From a checkpoint of a small class-conditioned image flow-matching model.
Model: arch unet, widths [64, 128, 192].
Rows from block 9 of a small class-conditioned image flow-matching model, named by matrix and row number. Rows with one number belong to one channel. Each number is 128 + 24 x the weight over its row's rms, rounded and kept within 0 to 255. All counts start at 0. Numbers have three digits each.
After each channel's rows are labels from the 100 images, of 14976 (inputs lightly noised), where the channel reaches its highest value: "patch colour" is the nearest of a few named colours to the mean colour under the peak. Only what is clearly more common there than usual is listed. The data: crops of objects in photos (Visual Genome). In brackets: how many of the 100, against the usual share in percent.
# convs0: first 3x3 conv (model.mid.2.convs.0.weight, 192x192x3x3, standardized in use, each kernel summed), inputs 96-191
# convs1: second 3x3 conv (model.mid.2.convs.1.weight, 192x192x3x3, standardized in use, transposed, each kernel summed), outputs 96-191

convs0.170:123101132138096141103142142122131110113096146174107149135113099125125075129176131110138053115110114088136131076116109151145119115114105118114149121137156173089112161148121123115114135119165123126126107159140140067155139156146104116100124160158108134114159115122148180137104128129122109125
convs1.170:147167152153158109113150096122108147150113096110154138093112156091112157112141154135101160151148154161148144163140162148111162158104123101092146135096157104147107105138106153104109102101154147104106156139104109158110090102097141136129140099153153105144150089107097110148150092150099105121
patch colour: black (96 vs 13.6)

convs0.43:153152092095089128115107128104133136119134133123101141107132109155113169091098118148119120124127138133093166117142133103125099093129153124142090137122135133072130091144164113109151126150122144122129118121073153188165101107144112108128136142095079119119141139118121098123139116129164148121
convs1.43:158099125128133104103135159209129165135104176092125092139104116156105116104173147179131118164157127120123142122082114144118117120133192141157135137116110128136125124183114153136125122129131137153094125090135109121140144134132138171179148129133136120139153172126154120158139148138137117117
patch colour: brown (71 vs 33.5)

convs0.18:122144133096083142141114106166109130121115146131148120158125136124128132135118137114155151178126142129118134124139098160111109128120100153126143103142114140134090108159123190104116096127181151128149091122099131203145149143106121192143153157080100098161121069090165125097129144103140127112
convs1.18:102116108117096156159109146088145102112154123151098131142150110142151105156096104098149100110107108103107104108151109108144107093149098148143113115142114148106154150106148105149144162152102107137161113148157155106128147147146097106091078150111103153096091137148154163099092153103146154162
patch colour: white (40 vs 5.3); pink (35 vs 9.3)

convs0.30:128108102148154150111147143162124133130137111119057138094114109133115104119141133124132131147131158100124154158102122130155130097151105108143119129126147089148175099133158098154126138134115122126115203128157146090086128121130102127120110076224117163108128064134107104149118123147128148131
convs1.30:151155153159149100107152095134114151149112091121144135089104160099122157114139159141097152159143154153148147151151154151124154158098115103099149130103161110146100105144117162103111096110165143094119153120088123156127097100093135141138153099159151110154146083104108087146151093148095114117
patch colour: black (92 vs 13.6)

convs0.21:159149117086095113120130127098141144134151133115111161106118130192123170093089117156141115139145124138097113114146153112136081099120141115131122142130139124078140086122169117103140134158134147121125087143078157212165116107139129131132117134108115096153148125113099109092142133087143136135
convs1.21:153093119123122105105130161205127157131107187096120089151111111160109108109159138176140111157148119115121137112077105137120113114137188151163131131130107132134131131180117141139130129128130133159100122093149116115134153142138142172174149139133131120132144177129158126152135157133142119128
patch colour: brown (66 vs 33.5)

convs0.121:116160103094117124127127126131144129097134125120132127118071115113132124128134077106080171143148129180143142135153159130141142123098144137128132125100102083161127123129110127120124148076125152155154142082102135140076178140073113127103137138137155151115105179137154087112145127130120129132
convs1.121:151154151148156107104147096131113149154107105114154144096106153101114158109160162144099155158150156160152151155121156149126153153108141101102153163099155106151111105133106150098108105103152146097109149152103099147148100099104156139147166103151150113146157100102100102147155102156103109130
patch colour: black (97 vs 13.6)

convs0.161:136117158151123128172150126088118136149143152141135139090094115138148114080117156140175135123108142113110121115116095128144143125137114156136127125113159130103136097129135184098124114105164093112127161148121112110087122066158125138119128136169117148146116098105126120127151088144126152133
convs1.161:155131139168123097116157105158122146139103096104144104104106149101135153109121152149107142175133143150143134123155136147170152155086117139108138117136153110148125113190117163116117088109192134101107148108105138159024108098103149184148160100167145110146142096120148150146140101139101107125
patch colour: black (100 vs 13.6)

convs0.22:121157141106103119137127109158094134123143126129143153146125136141110159122119108142122065149127101146145140137118110168131128128098137105129086089126114162094103098127122220095102162066165163121111092140126101109138117112134139090101108139113109099123119169098135125117160115097090139142
convs1.22:150160148153154107112147097123113153149113109106154136097108155100104157103155154140103157164150154157149148152127157145124155156106130098095151151097157101146120105141104153101109107097149147111110159121114099154116098104100150137137141102157154109145151084106103108151157100153100107113
patch colour: black (85 vs 13.6)

convs0.152:133085086110095154131125126144134143107116080120137150099177122135130174147139099142111123099124123101128140116163107150119105153135095139137132146138116129134161136167131159091142110167157099120188124128116147134154157137159154155141145135052093108144087149123075190101125087134158169103
convs1.152:103104109106106159153106142095167096101155130143110132151155103146161106154103097099146099106107104100107103104135102105154108092153098153151105120159108153104146149097155112155144149155101102144145105130147156098094151148150105109106095153098107160101103144149153168097092154104148153147
patch colour: pink (39 vs 9.3); white (31 vs 5.3)

convs0.19:143124133130105098126124141099117150103160136114117190110136135154125151108120121115113122156086125110117055132122130089119097090099148136100140138136129120090133090122172115083134148116139133170123096119103147174166100126151121100107151129124120138154138118128120130122124131181127146123
convs1.19:155098121125124102103129154202129157136104183094126090150109118154107109106151146180137115155151123118125139123071106140134124119130191151156133121128110126137133132183108155138126124119133135146103122095151111118118153135134140166175144138138132111133143175126145132153139159137138119150
patch colour: brown (70 vs 33.5)

convs0.186:130126107093102148152140128182110123140152098095100119138174119127130118155103077132151112144145112106094124071131119126125140122166144121136139105112135142155125110128142123124118065154215082139113165098128162142116117125155114156112118099118104120113120168121127105081136135117140117112
convs1.186:137167151152158104115149092117110143147116097114148135097113162097107155111137151135103160154140152155146145156143163144102160167104117091091147126099154103146115108140103147101114101097156148101112157137101108150109092106096146136132141099156151110146149085107098092151149094149102102104
patch colour: black (87 vs 13.6)

convs0.140:125136158135154135138152129141135144142132149125124145134118115136118151090135119136173109083144116103120138116120146137125096119099141168165113122116138143140141110113118165105122095136136181133088103139144150157170143104128165115121139132088119108103181146097139096168157107092137117102
convs1.140:135104119122120121102132138213077146132130190105104153118097099149120131115129120141130108108119134105141145079157111113142098110155112135132147163102136134125103107118153100130137177148120143173126154113141134086214116143145163150148169130144136164138140146122150125138124137136124140178
patch colour: brown (70 vs 33.5)

convs0.124:094161127094128081136146111143124120152151129122116132177091084118104098118137123122148135150128120084114153140168164161131160131141147122112135127119148127151123084154107191086109129105112176132109166092155122073114140113117133105109118093149148152138141136105150106135134112151093119116
convs1.124:153151151154148100105151095135108151150109108107152149090102155092129155108148161136098158159148155146152149145139158141123158147100121101092153162102153097142111099138116150099108105103153144106104148136095105150119102096107154145140166101158150111142163092107110117147154098153092112133
patch colour: black (94 vs 13.6)

convs0.134:150114132100133130129138126166138134150138148124107160112123096129110138117118106145178125179131131150143119109102114148134087129125137158134133141107102122120163084133124113109098117088120110173134124117098062115136082139156142109123130114113129109107152206111131129155136119124089153108
convs1.134:092115110100102156153106152129137097106157140150109140152152100159147109149094090098153103094102103096113106108157111110130100110149110142139104124148106152109128151099155099152146155156102117149146112132139155102138153156150103103091103148096105146116099160150155153103097142100153149131
patch colour: pink (50 vs 9.3); white (44 vs 5.3)

convs0.77:151118111129170162120142124120118132095147111133095114088088143129121121137127084119126119142112110097126107128106116075132153110106121141128088112133133137122104170130136122185136148116159104142122128119108124217120108131176122133138117155182129150096102159165099141122093157088150146137
convs1.77:145170149137162115114144104123103144148111116119155142102114150100098151111162157137106158143155152159145145166116158144097151156120147094095149138095150110148111107126097143104108117104134146106116152151106098160174097110102143122132135112140148098139147105104085090150160099152111106100
patch colour: black (78 vs 13.6)

convs0.117:132099152145166103114111184094110116137151141140119156111169108135115088133115090146110077100135108127110107096126125129107137120123102141159111127107131162130141114133126126154105137074108177143114076143133130131142101124149159118152154130108155108108118094143133133158172091091141091136
convs1.117:144092114118123113110121164192133145130108188105125088159116111163107105112144135174142114141146117117120137120069103138108114115136194155167125122136102130135134138170115138142130128127125132153107118109158113114150159144141140159175136142128127119132136185132149129148134164132150119129
patch colour: grey (62 vs 33.8)

convs0.49:167164131147132109146097174109143144165146137089093127126138147129120122118113137136107075143106108135166124154108144118111131108143140127152132098110121137115077167130176135145105123126099147090144149132141139111125101129113116118154142152133131072179138116171143162154136135134118124079
convs1.49:137093112119116122118116169171120139122116182106114092167122113172114094120130127169149106146131110111113132121073099130134107113133181158169118106148100131128140143174123141145134133129130124156117110105160126116102161148151133150174121148125123112122125180140166128144129170125148122113
patch colour: pink (34 vs 9.3)

convs0.42:162121121113123074113125162091144144126122126127127157115131129160114146113103135149131118123127112134122095128142142132152112086118161111114116112146114136098124124136151105135116110153118152133123090143081165215130098123132110125135127115108102077124146152105090135111132099123140136129
convs1.42:154101119124127109102130159196131155132105188100125089152112114156105109108167144177139118155152123115124138124065107139125118109135194146159131117125106130135126130177109146139127126123126136151104121101145111122133152138135140161177138142131131116134145175127145121154140157134144116132
patch colour: brown (64 vs 33.5)

convs0.144:129127111118151121162115139123144171157147157130131138127162131165159164125080105151128132163127126124148158133136147141081090136165133106158128066152176116074103049126137106130138157103163158120161095122111114175120094075135129116136134130137121092110122134132088123110133129122101131101
convs1.144:147082117120113106108120165200120150127108184106116088155105111163111104115132132175149103137139112113120135099097097132151111122133178161169128138139106136133139137175119142143136134131137132154109115045150128111141158144143139167166151142135125118133134169133164125139130160127142126157
patch colour: brown (78 vs 33.5)

convs0.79:135149129098115136127135131144118118140104132148132126163151128131120114133193179126171108143113105154123121154132138140127128117129169096139139109110101128125155139124125092121153147151140108167169102132163094151134111152127142179141123191105100082120086135116090082148130148135158105105
convs1.79:096111115107116154166109138102112097106160116164102120138157113147142110159128091103148112079104106118114111122109105107087108117148128139145115125144115155116131148095152084138139156156097110138165116112138148118175149151151107092109116153094112153114087139147134129088106147109151152085
patch colour: white (67 vs 5.3); pink (30 vs 9.3)

convs0.48:178150133129135122133106143132118128151181128121110153077123147129140099117094078174138069105141128130120093133087149127132098140112150120113124103106118145159077173174159129101140112106126104130136135164149107112119093128168134117128169173120143116173112127139144140114101137145103117101
convs1.48:154094116125128110107131160197112150131104186098127090154107116155104108112149139179139119145146121120123139123073104142123115123130195155162129128130106127136129134181112136139127127123134135148098119093146113122145151140140144164182148143133130109135142177130148117151136162136142117131
patch colour: grey (68 vs 33.8)

convs0.82:114134141142126109149115134142093132170119141102142145095151139126144120140103067169114098106098145129117120134116148080129098109147132109136143117128088120138107178169140114135140128111106141147117154147103107089068086122166140149139168179122146107161090157135126106167143127128108126120
convs1.82:153101118127131108108127155192120151132104174102126081154112121157104110112153142179137123148148123126121139131064107142119122126128201152158128115131107124137133135178107146137127124117134135143104121099144111128124152136135137160187139140132132107137138177128139119151140161136144114107
patch colour: white (39 vs 5.3)

convs0.189:136124115173134125159122142079138124161150110107108126054152136134164132120130162133151093108125154200105129134145096128127147076154096121128130116107212130108131124134107117113136135143180119105106132157126141210119125125178141134143112108207111141115068101135147123139121120114120102096
convs1.189:145148146165133090120150112140110147142108092106137102106110155109109147111116140147107139159125144161147138138139144157133148168092111109118149103123159115149111116175116155105120092122189148099115158062097140174096106111089132159134142088165141098141126080115134089141144098135111106123
patch colour: black (89 vs 13.6)

convs0.102:143117107116148123116148149122119147182087139123128104111135108120137078133122112156123160111098101083137133138114124138168167134119128122140143128130136147139111166119130135175160119124100139169102124079131104107099115154122156110134123155115097105135117143111136075163170139160155089147
convs1.102:137094110112116121112119166193110135122115182120114094157121109168114103124141124166146114125137112106117137121075100127090113119138190159163115114138101135133120138152125118138129138132124125162127114147151115106220159143155136136160137147122128120139140195138148134137132162127153131149
patch colour: pink (42 vs 9.3); white (26 vs 5.3)

convs0.92:141116112129120135131131116154097097125109129114159157131164120116112136104160133131177098142097134097130135122144131147162125140135115134136145149102110133110079119158105108094132162140140149163166121154110130197132088133146134187133103149062090112107128091089117172090160131135164117131
convs1.92:094111110100111161156105145100148097105155132158110120153163105148144108151132090098154105088101103108108109104117111107122100108153125138149113123151105151109144151092144091148146154159087109149168108108157147114150153151154106097098093150092102152109098139149143147099099147104155155110
patch colour: pink (52 vs 9.3); white (38 vs 5.3)

convs0.5:144154124104111113102163135106135134117136131107122194102126127156130163120079140103143090166124130143133126113116137130135094081107136104147115118140150122116137113122166122146147128135158171110139087133105132171166110074136142108119105091085123074152152107120130109127147155139147138114
convs1.5:151086116122117110103126162212123153130108185096116094151105106159116107111145135177141106150139116112122136103102102135142110122137176159167128137133106137128126134186120141144134130130135131158101118073153127113115154143146142174172150143129127122132145175133169145146130159131137128167
patch colour: brown (63 vs 33.5)

convs0.1:149123152134103158141167144129147161123119136135150113103128120135130146155127155098113129122092146109117122158128142115139128115112126125128141142124137114149124167130159103135147158224169155117131119135098158167137118122110126122141103173152113098145128091152117151181159138150111114133
convs1.1:146150143140140099108138124169075136137114131114125101109115147127099127125187132153124131135137135145143150152103127148109130149113156108127147102105153133154067115141127121107113115130159143119128139037106125167134109126120134136121150118141141071139130111111118044128164114141115125140
patch colour: black (52 vs 13.6)

convs0.109:139148136117187119131136120159114126110110146078123122115099124123115141113107138134100138153143148117127145159113127123110143131116147132119084107158117135183099147096096110169142087120147153081118110118110120204103175128135138129126107124138121134113172164122098089125100170149176121122
convs1.109:145171152149161115113141104117099146148114105124150137098115159107101151111170153137106159145150156160147150164115157147118150152112143086096150135091153106145108104120103140098111115105143151106111150141101097158167096108099144123138140109147148107148145099104086080146161098153109109091
patch colour: black (81 vs 13.6)

convs0.56:144127105107150108122124148121116135140118127136123129117117114143103138085157079135114121126117109154140140162104171106100113125136128096126110131138097112116151113097133112121119194090071095162108087150111066137142152116147134085147110111112113122118148190156113160136151120119146117108
convs1.56:080121119089119159147099160150149106108153144159118153160160097165136122141138082091146124086105107100114113108137129109085096129149138121137111150144090137116112144095152087142152146166077125164139108153151126118178151163160113096099131142084115150126114165153142124108115127104153145111
patch colour: pink (57 vs 9.3); white (32 vs 5.3)

convs0.91:109132104131099077089136105116124102113099144090124135136093085116105051139151087120136073141114089087119111105139106128132128104109116138126119124144130096121150125149132150145100133114066127140143128095187124112142126115167113137084091179161131117078128131150161154121124145125099139091
convs1.91:142167154148159108112142091125114147149114099122159143096115157092111156112153155134105159148155153154151146154134157144117161164107126101090150149099155103149114104131101154102106105099143144107110150155107099153142096104102149131134147100146151105142154081104094107142153098152098108127
patch colour: black (92 vs 13.6)

convs0.131:126138151108099125080131130150127138114137085084136101168118135116112129132153133134137099100130100043118131091169169127132163116137156117128140129109155121145126128123132141102144137141137109115118175153158165145138122133183122180120096121106162164141173166144087183140088134123151130111
convs1.131:151172152149160105106151099138090158155111131112148151102107143100103152105148157137107159153151151144151147159121163142119154151105127095088154148092156102144116097136107158104108113102137150112102150153107095151155103106107152128131139105152152099144154102105090107155159101153095105141
patch colour: black (79 vs 13.6)

convs0.3:122104114106123119163145095183128115104149099113150100128179139121162075154115148106141136167124115168129131112091097137112153124105142116131145123119145086139119159130136109123096041133134107120137152110109095096160148135132140135126119095118160118130124151154158189124131116144143108175
convs1.3:148166152152159110115148098114122144149109100116155129101110158101107155115150150142098164145150155165148146162130155154123152162103135094103147131096154104147106109138105143102108099102157149103113152098101108163099093106099144134145137104151153110150146092106095087150153099152105100103
patch colour: black (91 vs 13.6)

convs0.132:146113145141137097106098152126146154154105129146124193102143155145108095117092096162139092079099096137104106106082138137085136130154086135162104110084118151179132103122158128160112127121115161172105121101140108101105111129151187113140154163127146116125079106151176093166183121109145106115
convs1.132:146095113121126112111123161192124145131107185105125084156115113163107106113146135176139118143146119121120138125069105140117114121133198156165124125133104129135132138173113137141128127124128132152110120105153112114147155142140140159179136140129129115137138185131147130149135164134148118136
patch colour: white (49 vs 5.3); pink (28 vs 9.3)

convs0.106:191146127137108133157154155131116157127158128146152112142142141135149116106153100131116111082121146114096170159099111116116148093072127130138134138119144151146111117115169116089076170103100181147124101162106149078100133136136101119133116180151143129105113096103156146169174108133162100099
convs1.106:145146143131155110120137129149107145146103139110146109127118139139085133108183148160112147141157144158134150166074135155079132155120190119131143113105132114151105122151101143110111115120129145122113138099129100167206126130115144146160140122131149087148134126113104057149157131150134104095
patch colour: black (37 vs 13.6)

convs0.129:127102162119127146133114136145137138129130173182107137119154116125127174155153147158170119123103104116139124123074103145116136118116150133142136130127090139109109117140151186105110100165131130158147169143115128166138167110197121145117115086163159126101220162151080200124106099106083171124
convs1.129:105108106103102160152105152110148099102154142141109129159156097151152101150103097101158100094105103100111103098132106100132109094152111154152103119162104151104156148104150107156147157150095108153148099144151153098129156150149107099097098155093102156107103153153146154100100144098156149130
patch colour: pink (37 vs 9.3); white (28 vs 5.3)

convs0.113:132111113100120116097115145159130125136112169135146150106123112126120137128162150129180120141120115125128130143096100129127119113142145117123132120148089115104135095104117156103134170110052095147110111183136084087116132118147126095106097159125089122101128228121116127137145138156132129107
convs1.113:083118120088113166152110147153135100106157119151119143144152097148145118156118088090149119074096107099118109113156122105085106134145123137139107143143103152111117145093158088148143153166093119148148106136121140103166146153156112089088133146080108152120107161153136134091097129103148154101
patch colour: white (65 vs 5.3); pink (33 vs 9.3)

convs0.72:142091120113093113139153121097126118124152102070083125156129081123163093143164079124122087154133096127109118083108102129131137099108160107124123110134126112147143094131117106122113165140086116129112148062111110101149104118180111129111135100158133170109130195144194131124089101142137143102
convs1.72:151157156147157104108148096120122148153109116116158151099108150096104153109150158142101158146148156156154150159126156148142156156105132104099156154101158105151113104131107157102107107105145146103110151134108097149153100104102152131135151104151152112147155094101094097148153101155101106132
patch colour: black (90 vs 13.6)

convs0.104:166121141122150088132099168128158141121144145137110139108139112138108132090091091174130102098107108127110136080135129135109092091082139136153130114080137169141145131114154158143134133118133198128124102123118119134140106127149148137123150167100157095111149096112138098138192131127158090112
convs1.104:140088112115118114110123164208118144130111197104116090159112104167106107113139129171144107133139117114122137103085098133113102113143183156168129133133105136131135135162122124143132142134125134162113124090160122106165154149144146164168147138131127121130138183133154128145132163131146125143
patch colour: brown (77 vs 33.5)

convs0.36:127138114156062174093103125171137111142119117109155106136146146115130109139129125140133143143106103104119107070164149106127167133129123162147109133141153133102129140161110181119166127142148120121161113148117135133134111124112130185115159140130106139128112099133174216079132140106131150148
convs1.36:103104110112101155151112143080151101107153123151105137148150110138162108154083106101149103104105107102108102100152105104179113092145087155146103107160112147103162149108152113153144153150108107136151108142152160102084147146145104111101097150112105161103097134148150171103093149100141151158
patch colour: pink (26 vs 9.3)

convs0.108:156104120120163102097137155110128139120114123137126158093168163169104095113125101124116106089131086119103100099113132109104170125117115137077114120089123157150136132140164125162160156110075153173129121129131118063095092132116158152167167137145104112112083099153160125171156090110153111123
convs1.108:146096114122124112110123158186130145131108185107124087157116116162109102114144138176139116147147118118120137128062104138107116110134196156165124118133103128132131138174115142140128124125128131148111118123153112117139158141140136159181133142130129115133136185132146130150136167133150117128
patch colour: pink (43 vs 9.3); white (34 vs 5.3)

convs0.26:129111075132135163098156131089135116124140149115109121123135105124154099104163098125091108109147079128114118114131157085084126152118148119123133127111121119144158118127140141130139152115101148121141140138111100074100127153125137147135108096097087118146152188190151147154122107158146146107
convs1.26:106106107112103154156105156096162099102151134143109134155151106150152103149094098101154099112110101095102103108142102109136106099147107147149096112157105147104155155113155114156148144148109108147148102155160160100115153151148092107107092146100100158103101146154158157109096151099152150116
patch colour: pink (39 vs 9.3); white (38 vs 5.3)

convs0.81:140142121151125115136106135122134127140142131131114147092164177166123087146111066177122078131120152119109101155108150116121112111128117118154109064110121156116115159151171114110116117106107150119134138137108141079109093162165168118161144162109129094139113140135119134145122145093148113093
convs1.81:152097117126128106107128156194118149132105181103126087155110119158102108112149142179138121147147122120122140127068106142115120120129198153160129126131106126136131135177111140137126126121133134146105121095146112121149152139136140162184144142134133112137136177128143116152139164136144114133
patch colour: white (34 vs 5.3)