From a checkpoint of a small class-conditioned image flow-matching model: arch unet, trained on crops of objects in photos (Visual Genome).
Rows from block 11 of a small class-conditioned image flow-matching model, named by matrix and row number. Rows with one number belong to one channel. Each number is 500 + 25 x the weight over its row's rms, rounded and kept within 0 to 999. All counts start at 0. Numbers have three digits each.
After each channel's rows are labels from the 100 images, of 14976 (inputs lightly noised), where the channel reaches its highest value: "colour at peak" is the nearest of a few named colours to the mean colour under the peak. Only what is clearly more common there than usual is listed. The data: crops of objects in photos (Visual Genome). In brackets: how many of the 100.
# convs0: first 3x3 conv (model.decb.0.1.convs.0.weight, 128x128x3x3, standardized in use, each kernel summed), inputs 64-127
# convs1: second 3x3 conv (model.decb.0.1.convs.1.weight, 128x128x3x3, standardized in use, transposed, each kernel summed), outputs 64-127

convs0.84:524509509503543507539434503505533485427464557523478513550450541551513500518519472541539533523517501505516520495454511487502459495508492494484498508505486514520491502493501514508476477518510478
convs1.84:503481505489466454465499489526520549514519484498467485455522481491490460544534505509467476484476477442525477548498474464516540487541524531507497508511473534528520486493538451528557527485537509
colour at peak: black (93)

convs0.7:451518535491518465499567505473485516488470473482484497520426506468541474538501509501467487481495500526501517533531522535538480510509507524510512507517496516499463531514505489543482521512503498
convs1.7:502472546536517544513526473488502502486546486524544493523497504485490488463525502511489525517496505539490536449464542446472522498460457470510476516526494527530526510491469530491528502531490415
colour at peak: white (90)

convs0.68:519494499533543511549456522446505526459501491494473496554460506508479466479461468570530489553476506503499497479477500482518482508497476496499499489483485473493493481503506466501497491522495467
convs1.68:447468488504459499496492505507519519513483506528498476500535491492517475514512479479472519492494468454495484483494432504473529477518495527494537459433461490506535504479525492549533509494513526
colour at peak: black (93)

convs0.45:503514495533496490473416457524502465479479504527516471530479580492484481456508499508514491487501502487516504506452473484459509496495503445492502499507496489501516502482495471494509487484501495
convs1.45:483541495503483505520476532497521495473490517492495497428528501489487509495493485512515522486505479507499465517516476507521518482448511521474512481492473482517481522474507550511520484460489501
colour at peak: white (28)

convs0.24:488474506586500497518491495505483486541508512507520454524477596486523518508504481477501511501512508484515499523493497467489511505512508502498512488497506513511500517516515473514495527475489500
convs1.24:483527509458507530472557479483440484468489464541485504493510460470538505507533525487504483480510494466517475490508534467518488489529498502535487491507492501535468488484544506515510496485502536
colour at peak: pink (26)

convs0.116:511499514508492467502482500487549471538508521538518487462494465505512460511527427532477521512508499503482487473464491489498495488493482460502504475491499509501501515483468469464483500495472497
convs1.116:512532451522483470464541495505505496508477502514476493504501546529481496499486486452466497484512500495527489501507499505524495489534494496539469503534528476493486514487505521522537518489494479
colour at peak: black (77)

convs0.56:491472482477497525476533531539501500511497477505505540496518471512476522459535474475481501480525486531513520525525533522524503489517514508518505522522530501527482516483488551493515512545521510
convs1.56:497542541510488496500481494477517530452462501509489529515506480516548489494488532520477541478469502526516515509478522494486490502490545473468475541487514485501478519507509573506498474519525478
colour at peak: white (86)

convs0.99:481492473513502533556499530530496520498536505469505523487486439514505523470497428493468534463551507530492521498481500522461480502514504454512504507508510491497508503496495500470498502521516485
convs1.99:476529509517475464441520521526486513488470497521502505506523526493480497518506543499465489499500493515542571477481478468483486501511489500509508489493487523520475504494475522493486453486495481
colour at peak: black (99)

convs0.76:545486512525468496492478515483534513511553505475504498492544528539487523517477482528521535590512506495490483493480506504530529507497485551521505505505506521493512493510490510508501512477491543
convs1.76:484508502450515492489492525520525487492490507471490472476508461478534489501523498512495480455455494488507489472509490526493477495501493449507514480528500474480449512496446476478494528499467489
colour at peak: white (74)

convs0.105:467548521472500494589488493484539491537465457517493475467492457505494464473523532575452476531553494525482494511503501529500465498507496494474498499505492507513482495503496485491482503520472493
convs1.105:488478501502503505503479535468519512459492487560511480521500505450508468473525517462486511521530502501499508466529454483490495496553513488510538520495472480549531491498482528490519484494491512
colour at peak: black (100)

convs0.18:497480480468546494513515497479497458451495505476465510468477540528505530500515527497496477508546481510527503509546502527494450489492494488500493529495474502492496494485473465496478483497503509
convs1.18:479510523506488499495511544542509500461514470505516504542491487471510495482529522492504544540548502490492521487488517480484516505497504499463472500509491436538489493502478487462509471492470527
colour at peak: white (88)

convs0.64:487531517456551501487487522502545512496513511475500500521483456547507436464460508575491501508479498491505503522444470497495414508501503501505485484516497520502464512495519506503481509486508509
convs1.64:476470468491482506522479517457531494482492532524501462516528499470526485505530477530476498494483479455486484477492461519544562485505502548508457512465491506522535499480499562531532540469517472
colour at peak: black (96)

convs0.25:463502532455495523461520544497502477507503510470499469531490466503515442482483507518511479485487494466471507532482497509509492505501499499505524500515509525514490526506514507534482510488506483
convs1.25:502501508489499508473498449447484509512537493531504479524510471488543498456494516497475462507483497436508460472490474485503513511540473535556517502501495494488498500507485499516521491469492508
colour at peak: black (96)

convs0.34:462491507535461531535458469560510480444493515475516510511489500458517498497512521518533517468477529493484503509457474469507513518515475526512491481514516506490464499518471494510523491485492480
convs1.34:528498498482535499523481470483499501541522535481474499487485513477490493535517472485485495491530490489515505512455541512531539499466483519471525518519514516503533527497514548539534529517494483
colour at peak: black (47)

convs0.72:459506533460500473532473488457506492470518519528529475465461496494510470490459497480471507499510533507489489542494486513482449528518532487482494530510504513483446492512502483458507520501516531
convs1.72:513520512531480515484513489525504494489490524489493478518472485516489449513554475504508502496462513514487498497508516468502517512506506485495512509496473503485511516516478515519490484500493544
colour at peak: pink (48); white (41)

convs0.27:500503503542515533450573500546502513545531518538508544508531544524504522495539507485533510543519485523514501491489511529496491476505505515517515498511505504506516510478506472523477507523500494
convs1.27:513495515499482488511547488460487483478493485466530505491493501469519526470491542526508525455528473511492493503499505510527443473493499509517484504525545485519437499471474469455458534528488488
colour at peak: white (98)

convs0.29:473494521508503464493484501456447507463511424484508524472473482460495497524486514446547486449510513511509511501488501479504489519503484463487516496509517498495481489522504492474514490508515463
convs1.29:547539481538519502490527478440492472521505524505500489531515486498541500497479529494481507488486516437527499512497483505513502517476465562503524478518526515506520498515483518534506477449521487
colour at peak: black (76)

convs0.80:482506506548498526468518494541520470459502514502563533514452442509524476483476483490527512506470511494490525497504465493472473521504494504492492497519500492502463517520477480456524500515515498
convs1.80:484466505536509519503491533472539519555518509472480489511475515516512526528492476515543533518501511492528493518500554474503516518454473466498521495512484474548508524522499498507532458513482492
colour at peak: white (45); pink (29)

convs0.79:508503500499482501494466507535507525499509539534497478481496500526515522496485496537519494521451526513482514508473506506480489521504499452478511522507488488484499503525522481488521478511519513
convs1.79:507477504510571519488469502510528482540501489521515498518456507512509516503524510506511532515500518514496526523515514524467488513494520497510478531494511546478509513517495499494526480515497507
colour at peak: pink (37); white (25)

convs0.123:524508486522473483538456497502508471551525508518498499475528481490493502498466440484424503438498488504501478469476480505485506487491494485499492490502496489499521489488496500473485495497480481
convs1.123:499489475539475516524524472438456492516453477461490518528496477483486496477502521436507504537533511460500497514514499500503489489502489542498501522522543509461480489494506489538516491468505531
colour at peak: black (98)

convs0.9:466502485506504482486567483495451486539545489456495506462481463506507491502525485507489506421556489505511494490528500522495514477503504486518505506484477478480515492470471476499491492488478496
convs1.9:490504524481524490515479543519480537472535509528548489476504495447487508503486479487464491504529509526456510496470479495470538511516473518491440433492497518522458522507515486495502508491497489
colour at peak: white (96)

convs0.13:491489478515528515494574510482496510515473499472524482521423577516512445530503492463489492489503481480515502493503511476470528493481487499484479466482491494469496499494497471524515473507486488
convs1.13:550490505487474515500480510527522500478499500535511453490505518491502513521514490499542514513503510505499488486480512441496514508506465465486478525499519474495493520508472517456517489491497482
colour at peak: white (96)

convs0.69:499482479543499533462548457491528516466490566505506459510501504531485501521490467489508512488485499492542518510507482489480507488507479482471476495493496482488499516488487507434510501506517488
convs1.69:492486514486500489497447503495521514490483473493487531498507490511495524514473487497487503538506510525475526489441512441483534513474467476444516470511510502499503527512478481503512471509499488
colour at peak: pink (61)

convs0.119:511521538509511503627494511466508513483524502486489498504468483509507508486502499533477492504557507487478494503546499492479479510493503479482483498491489486495495493513484496493478492481480518
convs1.119:511466472458508531502476520500520501534509492544523464494493497507464517485476503461504527505516490498501490503525468487480521498489477474486492503451515500521517471505474475484498497500499546
colour at peak: black (99)

convs0.28:472495501465516493475538478487475500449501474479485458505484529511531489484497538515478459538551492508506503452509486513461511498500523488508512513492506506496509493494482434473519475491501506
convs1.28:467528518539504525500511508555496471488529517510516483489466484517513465496529497503529542515500502491479504500466513474465522498523503453488491482470517517489500475499485466502502488528501514
colour at peak: white (64)

convs0.61:527497552498520547545444540483568547493554517524503502498488532562491521489522484512532546521542501503486487464446469473467494491481479462484491475480492500505512485490448468488483479495480473
convs1.61:503492513527519510512480525523487496545516521475525511466487438483473562556488507512566531506511507484515490517519474555487503499478506488509508494517473465500485509503539486472507528493501497
colour at peak: pink (43)

convs0.14:485490492478473521448477521480551521506500555527468486506518520510510530499511489500488497471526513501496511503478480521482504510499488475498502499496500496502500510509455469470492494515487483
convs1.14:486509541547519519506503481531466482505528492501513521512440468464506516496522530507515505521527503490488485522481528483493502497530479521515542462497476461497471499496479507496486516480500513
colour at peak: white (88)

convs0.74:489503533499518550454460526472538491456542543518500505536516527539521446499501499495536531496513497445510503501501496482518518517501507528519494506512503516514514529517519514493539510481493491
convs1.74:461483516444431456490531484515526535516478497497491479524486475500501481549533456523448487479477491485512468531481479523540524495535490511533522472560528470496501505501518457537512557482504507
colour at peak: black (71)

convs0.19:526484494491544497485530521513509534525492447495482559503559474493473502531492455512512502492529475536479464478505530533467542454479496472487486492460490492473521467453476491498488494499484482
convs1.19:473473486513526506504531484502494508511517536466495484505470504478472502525508499512491508509499510519462519485494473503496521511521515539464496480500499533517501465509521496540526508536461487
colour at peak: white (100)

convs0.10:482489478496494509481548471514463530533517443508527482493519498503529506484528477558478497496525478498508486468494519527521519470485485476525506510493521505502490507483508518466492487498490523
convs1.10:513491499495532529544521517481516490541533527483496523516477501516487512517477499496486488508523517528470500469472466491505520509527483500513544486493516516509540453510516491503528570533437432
colour at peak: white (69)

convs0.113:504512513520510512507496469485494509511547500450518440479491452449506494467541534478424488493562531495476502490510492493497486519500499488503506487497505503494471489520472503489495523482497514
convs1.113:477519511527490543539514498453509480486475527547470507515480512561515521476521470489516518508457510512487483506491474517500483504530465473521537485507542539515522509503489546515505483504514446
colour at peak: white (42)

convs0.63:509494528494554491519482508473504512519527497469482481518493459530476492489482535528517504465507489543494489481442496474465509475487492502489487499502509484495522483474503492504494492509495452
convs1.63:476481471491470480505479504549493478505477494469493491482544485471497520502519451511530478503480482454507497495524472522536551492502485540503517481536508480507500504491534477541472513436523498
colour at peak: black (80)